{
  "model": "model that answers yes/no questions on an image's attributes",
  "encoder_fused_qkv": false,
  "encoder_layers": 8,
  "fusion_encoder_width": 320,
  "fusion_encoder_inner_norm": false,
  "residual_init": "scaled_by_depth",
  "nesterov": true,
  "adamw_lr_other_params": 0.0028,
  "weight_decay": 0.05
}
Rows from expert 23 of block 3 of the fusion encoder, named by matrix and row number. Rows with one number belong to one neuron. Each number is 128 + 32 x the weight over its row's rms, rounded and kept within 0 to 255. All counts start at 0. Numbers have three digits each. After the name is the row's rms in percent of the matrix's.
# gate: expert gate (fusion_encoder.blocks.3.mlp.gate, 32x80x320), inputs 214-319
# up: expert up (fusion_encoder.blocks.3.mlp.up, 32x80x320), inputs 214-319
# down: expert down (fusion_encoder.blocks.3.mlp.down, 32x320x80, transposed), outputs 214-319
gate.16 084:137163130150112089115092100090127092124111132151107141131128143106091157122120125134120096126111110164136136092114158096176147123115118134135123153119144092131132160102093136115104149052157125144096128150152151136103182151049146149098100112112134115165105122231134151160113156159127118086172168153115063143123181126124
gate.17 088:068112182216126125151114131099127158138040099146070123139154080134141103125147107109061080137126122123149101102077098159121112134108127123125164143132171131161097152104172125134104211138155125114045106145183097140114161153164034129164136139167119096116099156091132117123130210121176124121151100085163193092148156153134
gate.18 107:165132125144112112081052139124148173151155068121163175085124119101155150099108102123135084133220078085105126138145114115143138110159117159124131098132084148109175102119142140143158125179133160099159118134095173100112143090117170135141206094094140124076132150092103080149114184127092171120049154113132105155130091126074
gate.19 099:104135121091172093085088106172159097126133170117166086129108111106127179121132099093112161113100151190126142086171087224100159117140135113136095109164145166110112145123114138138091095102116131134113135108126119144180108161255191120091108130169144107166101147091166123125157106098143106151089086144178104100123138081141
gate.20 074:126086106161187170137126138149149171162141098126108142176109178152128158157144114116106153105077128116112104166163100108122150108121132142113146160133136121131137131148147102174149054049100108124105150160158087156117164136077074084153094146140144181170099065079156144112098117173086066056075149133120079116169129150132
gate.21 095:143135066124135119107106119091162168128126115133084118152105099132151084137097121076170103158061131103103123122125083132150139157121091165158134160143185117108102071161119179133126135144154112124105111142180152138135174156198104122106125106111119058085087155191113061136109174114119140156000122117180123162141131135121
gate.22 106:148120102144062243146079115178154130138106149157112128113140115102112129166088082103142142141155131113102122130114159115102146160122118107066115155124140122163152115107138126089143117168091115109152165119111151125171078053118172134095186125096077105093125171100124038144148105094141068118163112098170125173157086119108
gate.23 118:150125102137167126106154089174087159079121176093109119144134118101116135140142147111102117140129115145151124090130085138155160113152032103083184161117080161127126138106128128174138101124156161158143189140140150158140105127045123151138079155125140135136103107138128163168130082119116129137159136148100215128120150131118
gate.24 114:131146118165084164137119129092173127120182129167123145120111112142144156192179127114110120148114179112125111139191149124111144127144104147159150046135082175121155204145151128173109113080158131130109140062083122150162089109137118158139179129088119173161132106173171115157080179121122147053105127097050118077123136137135
gate.25 091:138120116110134096082189090148170110161102131160122114209118163106047110114150118127156130114066118078203129073043170142175096103167129139134129168119144089138102146118120171140141143103119207201126149058117190095119147186178065111088099118042123107192123076119084141100175112152161139068131077127117085122119138114147
gate.26 117:126176099152158155136153157124119139089157103140125101129139159123108126102143077161113149111197100145157168088222134098126117112122111097148106171114102137113147106151154155197125119035138102119134122046062099136110151147155122139087130115087144122093151116101102210146145148138117119161050117152109172152085094130145
gate.27 116:135118113130189086178159123160111133091159070133104097135168124083122161114162132139150151164062118167151116105108088126083137146127120118089121146118137183147095126121102158099110114067141146116124158098131133181118130113207182159075102126085097142098149145192090084157133124128173154120126109162186104111145109120092
gate.28 108:154171154158105070066130114146145140170037064121119107126143160138041145147103116175170089121139111126111057172076089126117145157083129076141144082142154115104175174179118147223127116103162144092149157119110100123153217116183125196130131116124112101129137142086130114117121161135141120135069134132064109110131122142145
gate.29 113:099123163120102118144182136090155096139180114114127154082132164122134081089109118122103178093092162096113148196052124129133087101140148166115107135096127119108194179135090126151127159171138092097117130174160156135113154111138142152093103153178128133113107143169158144141123098113094168136122088162105175143184150122129
gate.30 089:127096152163139194086095150161083106140213166139181104122124123094122151080119081086171142130126147113096101145068126113126124173102164107121079094114187157184103166161152095216135164142136115118168111131150136101162155123132116148129122093090122117118148166152158036122097091154147118081087125129125082126093052190160
gate.31 112:134127119125085176163130118115184114121115136120148103151127143159109153113126156136102076133111133139108135092199141100171126198147116137126098139134083137100074173128139151226122117102148119110129111108081180107076092180062160135111119100102089079110175159194096152114124193093106133141161087159112079144089111125108
gate.32 086:124091111091123102133091140084109084142160124131140132122146138104121105146154108120126126092179114145090158111207135120126065151106131121133173059110113083117061171172152136166164124165089067153145119177116070110165160148149116101137095166125100137063074139164118160113165112165108125128115172087126160162102162119170
gate.33 126:151135123178159130117097109127126127102159086136137141163127130125109122112104128088118139117239137076115158135093153121110100151057120104159144107137118086132121056125149132172122142185151145073103135135096204132091085133137118150153178157060098058101111132147134061078118106124142158127056144093148147181123104122164
gate.34 112:129136119148131224097158132121116099135105118083122145165135086122097096117160124145097140098116117139137153111183104144137109102113126105174129162109134115127112134121184151117127154090095137095141044118103166127086149118067169133122101126196131090138079145125112099096114129107136104131106127188117126105108163123145
gate.35 078:135131117129151106153069121097073088158114086137146103103084092168160119131133129119107076106126126125102122130094101113088097140124139117165146110085092175128146139140107129160109121152101100146123125108137142157125112131198152135105086131113142155133115136232135184099119117112117170103120090150145121131164121125136
gate.36 090:178085136151141132161066195142076140145170093165104104143121102110155089148126158127151135143129140095090110159130179110099082151226139128188108186113087147138100179108095130110112138180057141121110155112074120172112131136157046118172130196186095146096093123104126096101173079098141150121143123121064180134135127136129
gate.37 099:108102125191207141091142098094110089130069037183117144152140085126096174112142088121154131126135153136154185074110140120094125143111107068148102043139158092138114109118119145212157088082112085136136145087161143137104179088119087187142140128068179084174164124124091137096110105102136094189180168116152098205125135143134
gate.38 092:178115079128099082147144156107219074116131194119108110106137110124123042127082117117101146127159136113068104148164121148092096156128119104166096165113104097137147176157118112072125113050141095136122135209093078164125124178073101054100089157126150167086125090135088110150122074131089110074160093143116154093137152161134
gate.39 076:125138161168136180134131155139071151135154162081087166091160054106119121107183111144189150140129111147036134177108153075157126162085111140057130118137124133116124142153114143138160141097103122175129123111136133100136085158212091141115218105119138118167108131033141180130086149121099157060177115186151081123111132142124
gate.40 092:121104017147100094106077092119085092155102106128098166096054162116104127132149097089110116122136131138127133170185145162063115128063114110128137120149110135097119156147156147087151174156169131180115097167109075130175116121179129099122112153100124118156082166120145186134127090148148156063068113138126123132105125140155
gate.41 073:104165083089117099111167127124195149081092165180121185183119130140044119072210138127128136121133132083128090134156093130110077095192109113117125110123163170141165116100108088154141169125110116083127173100120123149149157095182160124115142137092126149149156152075112096149085122141156112088140108145120117166111124104145
gate.42 128:108129150085160153133133160119080094145168115146125210179112125133191154152111170113162136128140154093155105170099161089155102143136086141103077140107143126113149135113098126101162147142082134139125168124108166123129148103116094154128104128148119190121160130102158086097127139141159097093067135107095155125149089125124
gate.43 109:155123144044091141077082121117100073083147076110104142100138115162185145104101121073131152085172108108091102125100118142153115133104080105123128152147084116130121160127152120149120139132059174123129121144156104145137146202138099097154093101153052130138085142096131148134145194135162143164093129104139163140132142154105
gate.44 112:119128115150135110129161108132091165156117149107187140142074127138145064106124129169115099138093167184095071109134101102141168229148102111132100115192156128110181123115169123083119138157147140089161103141152132092124136138045163102140044142121159131115153096101148210172136129135070134153215109120050119074123142082123
gate.45 138:117111091115117125086166136145095163124089144110144164138133104153115128161127147121128134114075147160163147120148161161120110144117143121127123158142169138142080095140142157025126160118142147117129140107138161068095079133094101075144087124148112033156125130096125156112127136130105144140000093134129172140133134105206
gate.46 085:081183153153074127153162141140145103189071113184145057123110099128125205165139153094125130182064088109173096120189115134080108135093158151114132099113131113141214180144089121140145134088123128162132124237115138089136151110146172150149157140098096071161146159089141043111114147100134147145136126103110137074146085117129
gate.47 085:150123153126173132103159150095176202148129076092090127088160121119160101164179129106110099098135091140137072101082111176130153156104094116173165091165095111085122083153132138121155131180150130131147139147068186163154145131148131154161125142189146092118149077183171071134120135127152159143044108111214119086120138131137
gate.48 093:150161099142120151070132086118142185120223120154138152134123150144096083101130133159090156156073121085184169181077145155115128104128090103110156100117086122139168091142133142174108128124140146161098169091174084136079130198034162167156153104185131165087117115141092127177125118132126153090111154111122141128141136134168
gate.49 081:145161160070120126182109109133073188178163125116090108122134090139135122151101152142094105126141169166137105118192143106101110151143063138157093179158131133102172116142140118130158130091133076151147136117178117130133159126149175138126108120126101125131143134142134117108121138114142157110096145173064129073096127128119
gate.50 100:155131111127113105126128138128128125096130145101141137129109108154097198100150132160106124149184149189151087167054079117113119103146155085043127090077155129135145101134103122117154135170124111145109101164130118132151176104145146164163094164154192081118158129125104104129090146114147113069178131113083167114097119153108
gate.51 102:104099098096153106155132147175132144096107143166123083105126128151135123138133132116167110130094133157163070118105148117102124138130114120124063099102133116126113171160211128171140161068156130121121159191095093141105120077246094109111137169165087141099080155126145151124119133080202136163132139145121115123130084097154
gate.52 091:117128168123177168090096098152137183157047128144126087170155165117119085105154131102137137122114108134121061104145107190086095183218166113115133170124147136173122175109108174136121137164163142149161127125166127120174199111137142119148144124118139152125092139125122093099155087183141137105136118094166102176129136114143
gate.53 121:108079116081125117129149147105120097022132061115126112134141124139144062117127174094093116180090092104117146103114155172113127125142136154131142087103105108131091125078136171100126154068158144151195167137174205102092159151184107086120155144149163144131112115160118140149118173124136116121117125138148138122106104135171
gate.54 088:103067063167114127155109137120183125151146103159123097168114098145052214132112168097141139183088153129058074103097197161150131112102132129100093092125166104148136142095164112122099111157089155139118165114110114133116165090172116156081140090107082100119110162131124116146111168107078144163141100145130146116143086135095
gate.55 112:131180131065153061181092130182145133106184138103120118115106124195101105120140109180109125134199121111174056109119123149142132119144172132142105133162114154132131125115156178164136127124151114116122137160113136145068151057003155105115174138157142162155127177155107090119112102148195165202177085141105133106093138139144
gate.56 105:142154130141126137081082097171125150119176145183115081083112121133088192125143075121097074126139141117143169120083164123135146104119127143093109139081169171156108150186121116125135142134184080158130096106164126156119124108160100131136140118149110088085109161051071132159126113169113115123191126123106220117125135094133
up.16 080:150151109150144053121137098148098099102127082123096143134109130112095145127114142150113111120140134193067151182185117170041096166174109172143122237103143130143090153145127162042131160106180104117097071120162164170117099107175084101157128139146134100111129139096122103151142160129169078069070118104135127128158096145133
up.17 087:066126151137159095078155145146092179200127107100123123103099099076110079153128137134137136136120130200164129112113170115138137124113097121104112145166143154133141102146127146181098062017195148088129134113094080124137190161121160139092094089132167156176104077149122129150161087126165126094165139106171083194122139126150
up.18 093:098117129096171174121073108177153128163162125131146112111095155079201168111144153076089128099202169120148100113099185171134100132160127143150099127099067124140128137093175139115127070144153168179165148083191131121108119101079101037146115147081139150120141103136142156145118110162126158158079123127137097048187125147124
up.19 111:122150147098147146121094102128125143124067157153143078140152123127142141113115097185131144111044137122101135212147128188131135154136149112162070116142130123090055158096072170193125094128114131146125126145101032154118112159228169137081115136141087136092067163056151105107149103102075094205146101111135129169154125083142
up.20 075:171125187159152165181156169098171107160132132106148115175118163082079179168162136149094115091202123082085109151079176150129134112087158137155123147156171109108181103104097101173096151196079108145108117119136146092169120119143064107140133116141160135156077121169149114116189115123126146082050102096122100128203125148118
up.21 095:120138144170122139084108143118198097207158131124139082091158136146186164156171114149164154126153121150157080139167136130134080089155119162114139134137119200143133182125126094176127156131155133149134103122112159117155123162032191101111117104117108107115165145141147140139132161139151120138178118133030147104130125119121
up.22 103:098163139126176146074194130101125105073138143081097087129142122138110135103126163117184085102198129141125140127088137178161145120105113133169134123124157122118159109119128092093085107077137146096097109050139153125137137125199073134176106089121143098194156116177072172081106091150138135113151130114190130112147100140126
up.23 109:143120089097070174119162138140139115073136179117110136129063152173116118096099101121089129148062138129142109112151151116109130137168160089149118144161141121139126078108142177143136138056161100100100156102196136098123129077171083102087170173116166123125125130117142146153152109109154110046254127069124130097182094169124
up.24 115:134134148110083178083129146102153173103161175154098130135136103135153149162114123110120132137166113121169133135161167114114107148128126145144157106120093150136099172143143167205113154120105129128145112180123133143135177126111148067113178085086101142117151146205118037136108145103127185107178121128119099096136139133173
up.25 086:139149122167134099172178175091072072199153072163103149133131098129185062140063146110118110094108158116101107143119166164082070073145080110111154078126179138166189095133117120127123115136146090177126069155164116086159110098196156114173067178165161115068101118092131139126096165163096100092091154158181132160120169070109
up.26 115:135131083137149164137150145141097138100117149178096126135130114100150124146077103159123164120158095124160134103207154117112129124123157098173082182120106093097094110152153081147139103064111127126149156087056110130061118140139154135067079124125152138152098143132142208111132126149129145130108122155087146132108075113156
up.27 117:125156138115108087064130094091100173130124173159136126135126132130144164132111100068120092136254108119147129167112108113143138154101093153153088134161068083110109173182192152063131141114168111109164117148127131133124063148169103113161168125130130137159137135086149123109090123099131107108161134076115138108089097161153
up.28 084:119119090089157143119116119114075081184151129202117178161118110140149108117142123161148147127134117164168112155100157097087112181102097110123138075105089181135131071180082135102151091122123061160136187110166112127105117101241131123129133151090111140068113126050179160115127061207097074085079100082134158148124226138126
up.29 104:130103180144103087120151133108133121092110148144161156045138132137109153113075179108168116113054132158161129103095141183135130191135109137111114101101124070141111166193162111162113129127167129092173199166152140169095099093211147108119108142207116131117162106170126092133079095155153129177155126136135155174161152122146
up.30 087:104095144087151093126097164103129085171166149100135191126092167143087187099170139140180144131131153144139039172144117105164066141158107137132117132116091122092084116130126136097099121118096105121131166162085141114136166146075108101102137166150204152201132137178166102123124136121159119110150126103062144142110146130118
up.31 113:159084130111125104115113131151086106140180121151135090114115103093124114136145135121138124116101109121186090128119096131133139159156151106143117152117151135113151134108135111000146164137140149149154097131161155118163117117147128098159108132067161192147101137254147174116099089102082134102156122157188156132121165149145
up.32 093:128157119126136150114101137063133123157121138085180090148131110136134134106113087147140193132158131157090151108117148107114164169102129125111124040118114128134124142143137144183141104118105131178108112142163084183112134164174123125102100152147142159081100188148148146121124082143156145140222129135083131179140155141126
up.33 119:131126150134118131095155170128108127157096105144123142095103107123148153128178122109096084079082150127088118102176032181146129156155175155109163100134157156176183160128101145102092138086134124143149126083178075075205141140122168102123118126130131174121119119036103107135111134183152111139151081112154073100104159125135
up.34 109:152183128176170121104068152112080120118095067105115120168132123133180121080110138127115125143152104113160187124162142108134129119131079116144162095097097118158115116129091100153131152141146145130176159076186153164094181168238100159073095141098094104143157097177138115081130114127105144129157130144080134107133074116145
up.35 091:155120169120144145177133108122157135131090109196204103135112124168112075115138176151107123083072145128095101116088047179153131069106146153101115142130127126130149156109098150093124133159156120143073146062115167151148093137127104162121144145079111089103156134201122172131122080185135099119127105175146129099121172100141
up.36 090:125118128084079202094170144134189139134076178137157151123085139112099147104114138085125121136172136112170124132078072142148147089089103126128071116099165111144134157109146169101136110079157120115126115105133139145131177148115218140105143105046141063207113119064137210161093124116163095069081084141173111120110163114141
up.37 103:180130147172091117108121090128144119180104159147126126143133158149131116146140114101154104101112151163096087070134167176142163128111147100124096096134138091120135168131118146053150133102183119154199143194133157129148182146255164099109079169148142105078112138073141215137139079144116124100032144096114135133120111131092
up.38 094:125067105093119132175148108109216059132092103121132180119110112160093080103159104130144164093155149079032170130136167116146144106148149069162107106112095135134102150108155135148132132102055160148124171138144094141124138148080131125142078132147113142135135166255096110088104096136155133104155104133133155143135141111125
up.39 090:106089109133177184126129118149127071066176110161172145114121114111087114081122111099115101110113142065119137159083181159161137042110132153162162122122132153110117098090108127103086094177177104145135098121148136104138133052093108182102158099084124105105143146223126053089157139173128145144105160075141151126104162114141
up.40 099:160122113116117118094108145159136147084139075130119153090157128152151152184112129144117121111107077167086100102115076099155128117075161098113093119116120133157076124130146120134137135121156125177126147062142111127119140133144169188115163084131093094094123150164112085150147128163120158200194151140183141137104151097131
up.41 079:104146122139096116141078142143141158109124140083115137190136098113123129117154140107165175140119086135082075147049120142193099126112110154147106101134141158136161123188123132182099166137091124074123036206121158120121162162073143169077162160160142116086117122128107166088131137107172189189090095120168141115129128144138
up.42 127:113105135121123145122133108150149149089086127140150059078153142109050078097150118171107122128149110151104134081150157170149151100116195116131148105117132101168090143092132124196091128113156140135127107115144090112110112152158114092161117138087134096168091131143120172155134115129120143150211127103191090114145161142152
up.43 106:133053128139127132136137139117115169181126135135118174135122095131071167136137136134153135118121130167165154129141074129102175132111198138172137096112171153120169152088173129115108081124158080114126136100081144159122149069147127178083106104125161044193112119217125114180125115114131109117095082193107157106102168119132
up.44 103:136146146075168190088141135161138123133197079151090191144110156096083127166149136122134121140170083112161174105133167128124152077108140147115135158079116173170131149097090131091139105142085132139125161100120137144123105104121097148082152112158118163114111120228147209156103103112136140111076118113221128107105137154136
up.45 126:115154121105086098070148116133114159156025107114118079112149153153129154124026082101128130092057108137162126107171064156156121100098139157128068197128156141120085146114125145088086100097140130134144104141122177098117047164133113111105110124123135028178147095093126091118131126109127108125143136101109125159136125070134
up.46 084:145172176136124156124114155129174131124078063123157124075080145150130128114106153105109101148046101112135105143097088134099173118140164103147115127110086088145175161141179099195162131176144160161152120172126104129121163206098156074166119138120138090127133150105092190181153118100122094062098141119107182119105063179159
up.47 093:112099124160165083139134164153112117156154169147145110121191085100106111113113154158123156138079111144081153122139115139199117158063140158097126150113049157142132154146110126094097145123132120140134114165162131050136075182172136158127122135127130134142132122136200079076130118135131153160247171171086097112090122138107
up.48 091:110130124096182205095166058141141135114205118148129109112109150164105107122138069145163130137105111160156149121125141198120118110183131123173125077142125146125151078143169161084131132101158168194105053072160056097107137188071138042146110106118129164140115085129063178138119076153115132102123123141100148141137148106157
up.49 087:106170130081127102128141139147113133079116103091154098117092109100158131107073109134109133146206165163097129150190086132103141159118043097161159124124094099110122132098107119104104067113147158133055155191110065144151097084217176195149105117147106085165122165099130087041120154073135160056082137115101178127143148142125
up.50 099:133089147139116102127178100138167133177126153144117056167168129108045120164072129130145106081110149069125089101213106126149170127165129142155134164173169147113130119144115179168078143083133108164129112045144196145106089101140111131110128102102156105103110107229132000152150101151117123151058158181118064109144143144138
up.51 092:144140139148133087104174125105105096133069139102077144105135126195133164112126071126222096131074125079144103130171100131130172121082106117149137087127167168123099125113094109152109125147123149147129129192085123126128202142206113129107113107187117130116173108036109171156084126171055096167143116087182139167130154135142
up.52 094:104105151105117109123089127108089141111148150126118148145155142100105100139101159147073150121170137105080199077128107141118131155146114162156115094154070155108119088093106191230152167119062100163156143124175131120116137116199094162128148148085142148113125078189178095120124116100081120075223122109093128129140127177118
up.53 128:096169162116144151138126176121170108046147120140067152089110118141140077098155164194095108112126119128115107092112137140117150098151102146145143131091078128135145129132149129201093181090112095151133160129149098118105175161134162057140102124186109222076135110156135129167129135151119104144224156130087110110130126127082
up.54 095:139186143082099103130164153144093153176092183110096186102154131147151132138151100125121104079150122141118099163144140124135143063151108142095118172127115154103071142138073152099131097162110142126095129217076036108131200159115202103115124147074138143126168109131130133040189154053156126114176113147129188156167120158143
up.55 116:103186135099172086171135107211186113106171130121117088190141117189139109126114126122130116148215103111135093113110091137149115122129148145136070146144129110132125117125130154145131110143113119126128136174138096157104142109090100099089201149066129133083133177109089115122092132133161149197160112133118143125113095161163
up.56 108:097109149108094114142107155147118117189067126139132146128097143125160130059145159126139147107076111136112092102187068116148102170120125096194143136167148087085225119086137156183165120102023156093129124132139132084077180206123100141180153137155103157143153146147127125068157153085134161163032130183166086106156140121102
down.16 084:134123139135089188114175106122080123106053145075116087115113167125096081132114153111128158142210117139197105135129158097091138142142090122164119110093132117127124104126117149169131163102134115111105154201194108124079167113163134214143120113137175142188132153137149089101115178125142148147149123178168112152152099130117
down.17 093:140133085061112126135147157127096132144196161089093140122120132132108105119083121126106117086040140119096184112102104126128130163116185122155110143124127120121106111161152131164111109131141132125129211127107077121157173126166221058088175149146108128109116148124138113140102096147089132156110116139110108171051109095143
down.18 106:143105088140073147122139160126130097110180081105099160128166134086100113114164104114110095099144115133129050118132122078131133111089150090103064119155135143135103162095144114179134138094074104124151144113179134096143151160186125090135153116100154110158116198115144188136150132140063116167110142141113114146096147107134
down.19 115:118157122149168122102111130142140130126109120107074116153137159139056077128086152058151151101244109145053107123123095113145146163133187153086148128166118108165189165120096109078156144212123132124125102186131174136116068112063107135145104120127131133141144140058156149122112122125131159103186119115172121117122153142103
down.20 075:152136175164117134163195081084131155107085130160111143121113099107108131158139115094126127132220119145122153169184125138153139107112127106156163146130099066146105078147101148139138144154186125078121129115155117126209126114169148149130162128139100083151124120115157147167113098117153178164135143188195090104087169137119
down.21 097:092113172214158138118070121146145102110126094128149139144085091173197152117106095139107143133096109091136096151129159173140120072113106148128100123119118176105141156103093115142138118136095099171135103168152080140123127153191101061122168165093141083176099107144144065140107169117145149143188128147126151128142130128142
down.22 102:109142174173128042127131083145133125140066110119151108093156086120207096113123110160129142139114099100107155137152076215127119083162119135168073131130140129134193155151122144110133130091140119155159143136060128101112170143030068160138167163111129131164134147136135036155143171147157133091153096104160160111163043127114
down.23 114:126162146128154176117138134093114133144163119123116134113107159106186068148164106172129126161102133143174157126191061079113112183115042115171113116110097123139097107116131132174125118171134165139110128108093092115163172129138150105130117159145133147136158157140162137161098159129123134154182107200124095104116159101105
down.24 108:135084106152108060133150106160109105226109171156056170106113102113043159134165154117076140140168130177155178142167109148126138133154101072144162131158129092116129097113136137055132140020196152143140121167160154150082115154100060113121126151164182143103123122097105146121107092122153110024080134135179165133158126131103
down.25 087:116131161143068159115115180158109130118152094158125131146175140132135176154115119136150147156098133126151079065134133163147135108080072131106072163141107108143067110172138126195109104184157123114112126124167129155168103063255212107175185132117104074101111147080081108087142172080143143165129166159107114120130064135107
down.26 111:153164161121152123143172114131106114108180088062126190104119123129099191133078100192116121139169104148129111166100105062090104102141145166126137126138122119142096126150158100130140108128141129112109157145093110131129178129012154133137088100135079150152130129195148150108126161140089090142192154102148140165127115082105
down.27 117:082176142102172216130145134141135113093134086112123087157151100136105137156143154124179120110007148109125095081168155143109141082130100104129131091151120136101169150145098146132132082116100098144084130138137103135128079059094188146123132137188123177141122206134108119117136083142134125047191118057138141164123116135146
down.28 099:069137145123130081129162137137120106184093161127088062110142128157154130079074158185137123103176135110169137176168113152141148111134177130112152083138125146149070155142106108144144103006179121118167075165147142140157163117146118145144126122109067131125151101243075149114136091081118116166187131135141140064103157141104
down.29 102:164143077083150165233061136145126151168147119083076176091157127172166144138138102080096169113142128160107150102101119138160158105083146117134143104140154164152120126152158119209140128095077114129148184166148070139140136097084138163156165146086145147143136102131165113103099156124142144134187131094126105099143115110083
down.30 092:135148146088115165112099095141111111187121184163149094105156109144184131142167144130108167128120094078156127134182112106109123132130103147153135167133105118088111114109119080194136133102111129173088093143127097153151092087078081069148130119152159114147131115180147134210146091125082106124108132136053149144098201131101
down.31 108:189149087168147052141137078111095154075173104074109078160124159157152123117134093146187139136204096112143174124079139148130095120161147129144107096114152136118153129119117121090153122095118144116138105104152124081126122092159029173120146136119119106100124129157116141169144177144129162103254148122162116137143108120104
down.32 099:161127164165135111143167097125158133105148120132138086133161125143143150148125101136091128119145108189131173134140095116122111157072123166122183070114142142115133117083142124060198148183141103137138077133095150106126192160136071164126105129174029122090147121086128180102141098161146117072183119115157154148119123110147
down.33 114:159087118127106047123068141144142171111133136132147122162137125127034067123126126124111112129129104121047097078083112121148152127165157135178138142151150128154075158171099138209111150088085154110156117098116164092140144142255093121145121149102160139076148156148142080137131106162131147107174160124143108129132120115148
down.34 112:150151074044170161083089137109122153164112149119144074156157157127118119163107135105117160133072115120104101101074154153103135147114140090146158132119130046110124115102109120065112122192131137150134152123099118146146171124165085151133133147116136143113121090109163188092129124186147130172255122136102131118124143137138
down.35 088:095099184152169181116144107114114095090110058195137143138106149170028062126164099124165098180131095075173094132168139117101139108079084125129119192107140137131085115099108149117106131176078123157133115114151051141112105163255166076065121105067173154142109131122171075098138112127077179131141146120173099150117087146149
down.36 088:165120152105109050092101122081115178135095165122135077132116152156072184086167157117160121128163125102132084175074129106099125115108166151158142154107137116149106128086130135135115167114104144130151183165147114131147119116168213106148111141132145113121108114229110091101128177147132133077104175071179203128131144180139
down.37 094:163178123137119056124136126095117123092144070113139104090129099125100137101144131124145100121177098155160120144028130089133148086091174137121128166131134125135153107122111106146116130174102147193143119202129119094114107127143191154153124130131123128103126067141092171138150085131119136111167125087086092136106145154136
down.38 092:115153100139124163134132062142152082146084074139113116176139102145108117125105149106113149105105152091035117122155080087145143132152157140097132140118174117103093140127083117148117089182114147117134172173123175191133142158173135100078116143101145103139066136136132180188134122135137151170167090153235137132089116111126
down.39 079:130093042098142156134148123133114073077139137171184068125073100087169108171144157086155124112096166131172106098167160140119112156073103112182134073124161123104079173140104122099134139229111142175146160071107171130150116108193101129148139091122086135106118145142166119087155114158133133111049135144162120136106118148147
down.40 106:112089133140075105153158099123115109121075112094126111119200093112143185117115124107132142115131134175136127134155086126119147124080165140113135113167123169198097097172128128154130110074151130117150218124082116171129130116120098119109159116131150129112082148147110188150150125102156124078085131173078129136110141132136
down.41 087:149146074134085108164164113113121129145137116153181131119192156103112092085109124151117108109127147118057103118105083133134108097139138096117186126132131156114153174148123101115125110118146119081126171142132121162140150134203111111118117133118179140150123118075087059102128104190132106095170107125191111163057112117139
down.42 128:124120095150134084194172130119103138143104100100140099129137128176143167184109163169117143129122135164161140166154116074141125129174112131082131169135161140144177118111090139122120140108110143113146089169153101121113135103129074131088087180083138117134107174095118082144136087147137115125199142067121163113095094084177
down.43 098:127127103158145071099111133125147126069106118099133118132128076132205118124089083149127104140084151085150076150117162165135126119112152114114095206154170152128142056131135109121138137133169179129181045145073158097140100152101111124093093061109163139110123142108155080064101165139105147130236134153194134122125113120147
down.44 112:127153128173144179127147144158152104147094108100109098123117159129087040101117158092132101118041137107115112142108109141127122170153097130134082193133156089077076130159118164131137132172132149142136123085139113120184094122064188164113117118137146153117116123112137045112103193166091167170184152147117186158174161108166
down.45 132:128165116113123097065092168123096155169102149080093124157128137141101118136131110124106132130255100113149109120199077107111125145112146140142176118173122125150174061161115107066154111128114110140119142091126085168111096123000125145131163139169157082123165147085086174146101142129159149164111149149181186136089119111121
down.46 082:117116125158158071103101137133159093200034138171158149062125149138150093098152109090104092146217128177148140106108112114158098136097152127097127097121135154085156090103153142135110123140141108219139131138111134125159085136126031132128129114116119134117117108001129142064132091117095122153170161084148128136109118137119
down.47 087:146067107104168110136118165114077070132051105107132101119171139123197161112132141067157153126106089134169089091238102169101100122142113125112156071129133145124170205158164099185115151066087129107072127137149125114159170117079198145171137163103108120120179129206180118149131146132164086120198115146144162137175097134096
down.48 093:155151135075125141124139172189163144103101130193114167099106086159145142140093097112108127149190102118175161160125141173098130137150088131093115106155136089172171114187096094147127116151152159109130162128151094134095115052203192198128166143162117092106092127127117132121118110140130132127118123111103115184170117104146
down.49 083:142152186061197064121120119108092148096126194129173124169146132100157111101127154134130133162213141121203154124162174184162109163082185126153171123107163139117151145126095122204114143175122129121152117134173146124097102145033165117114117096115133146085156106166133121106152141170120086083070145089143129136067124171092
down.50 099:124102111123144083133114152131142155125202084178144066129144128114113184088116160131135106098078114121210082109145178133159157024100130121137116025118113115126101137128114101120123108127104122150164154180175137132143141148116071082146110146135100140155099156140133122063105155097151110048249087162077134132141153109101
down.51 092:134145129151130138156160137130095112061143144079135121156153106135118125163157093169164100116170131115174137103128124053108147177158144119143138134119134130145067131115125119121090108094120162141173120139069064103112083054151098153140135137103130123134149113076101113165113132154160133098131121074080099170137107141114
down.52 087:144136112205136091126106098151151089146165147070150134119159124132121118139121094115124158142221141191165075097081085126159152164182139107138124159128167158102167111112104121162129162094065117122163119172180166137071129099069031115133133149148148145160155113128095151109177128116129120172135106124100103152112137129110
down.53 113:121123171108103163156157102148158101158163145140142143140142156118066137127074110135107149122088153120103133152131118132170138149133166163121103200108141135130145168141127108107144153173147130092108112096076167159114180100252000185105095128107125134109156161185132156136164128090130154188159076094144155092062072131133
down.54 086:151102091149107100089123113130152166121150105097126132163111118164090157125068108146152144159174131120083102141101153172108147083176152147121132083126153145086140125142159126092155178185158145124057181141066068156135203134127160091141136150122136092072127078088138114131151169083112123133255135076165222083167113114145
down.55 110:138151093148140080124150103102143170158133130129142140201128153174116144108139140119116135139204112098170095151201149104088107170115138094099124140109130076145161082113138139164156131137100113125134181138128081126111149183062085106148166161085123083166153130083134183097124156091114119111000123130162144118134097149168
down.56 106:108184108127150071113135121122111128149172092135131078131174131162132161111131148078101104154123127149143108100201170119121143112109102146102102094109075098136173168104114135082174107209088127117157170070124113151091092103218227127157085150119147088165157154185152109148151147113111112093050124119110089165174066110115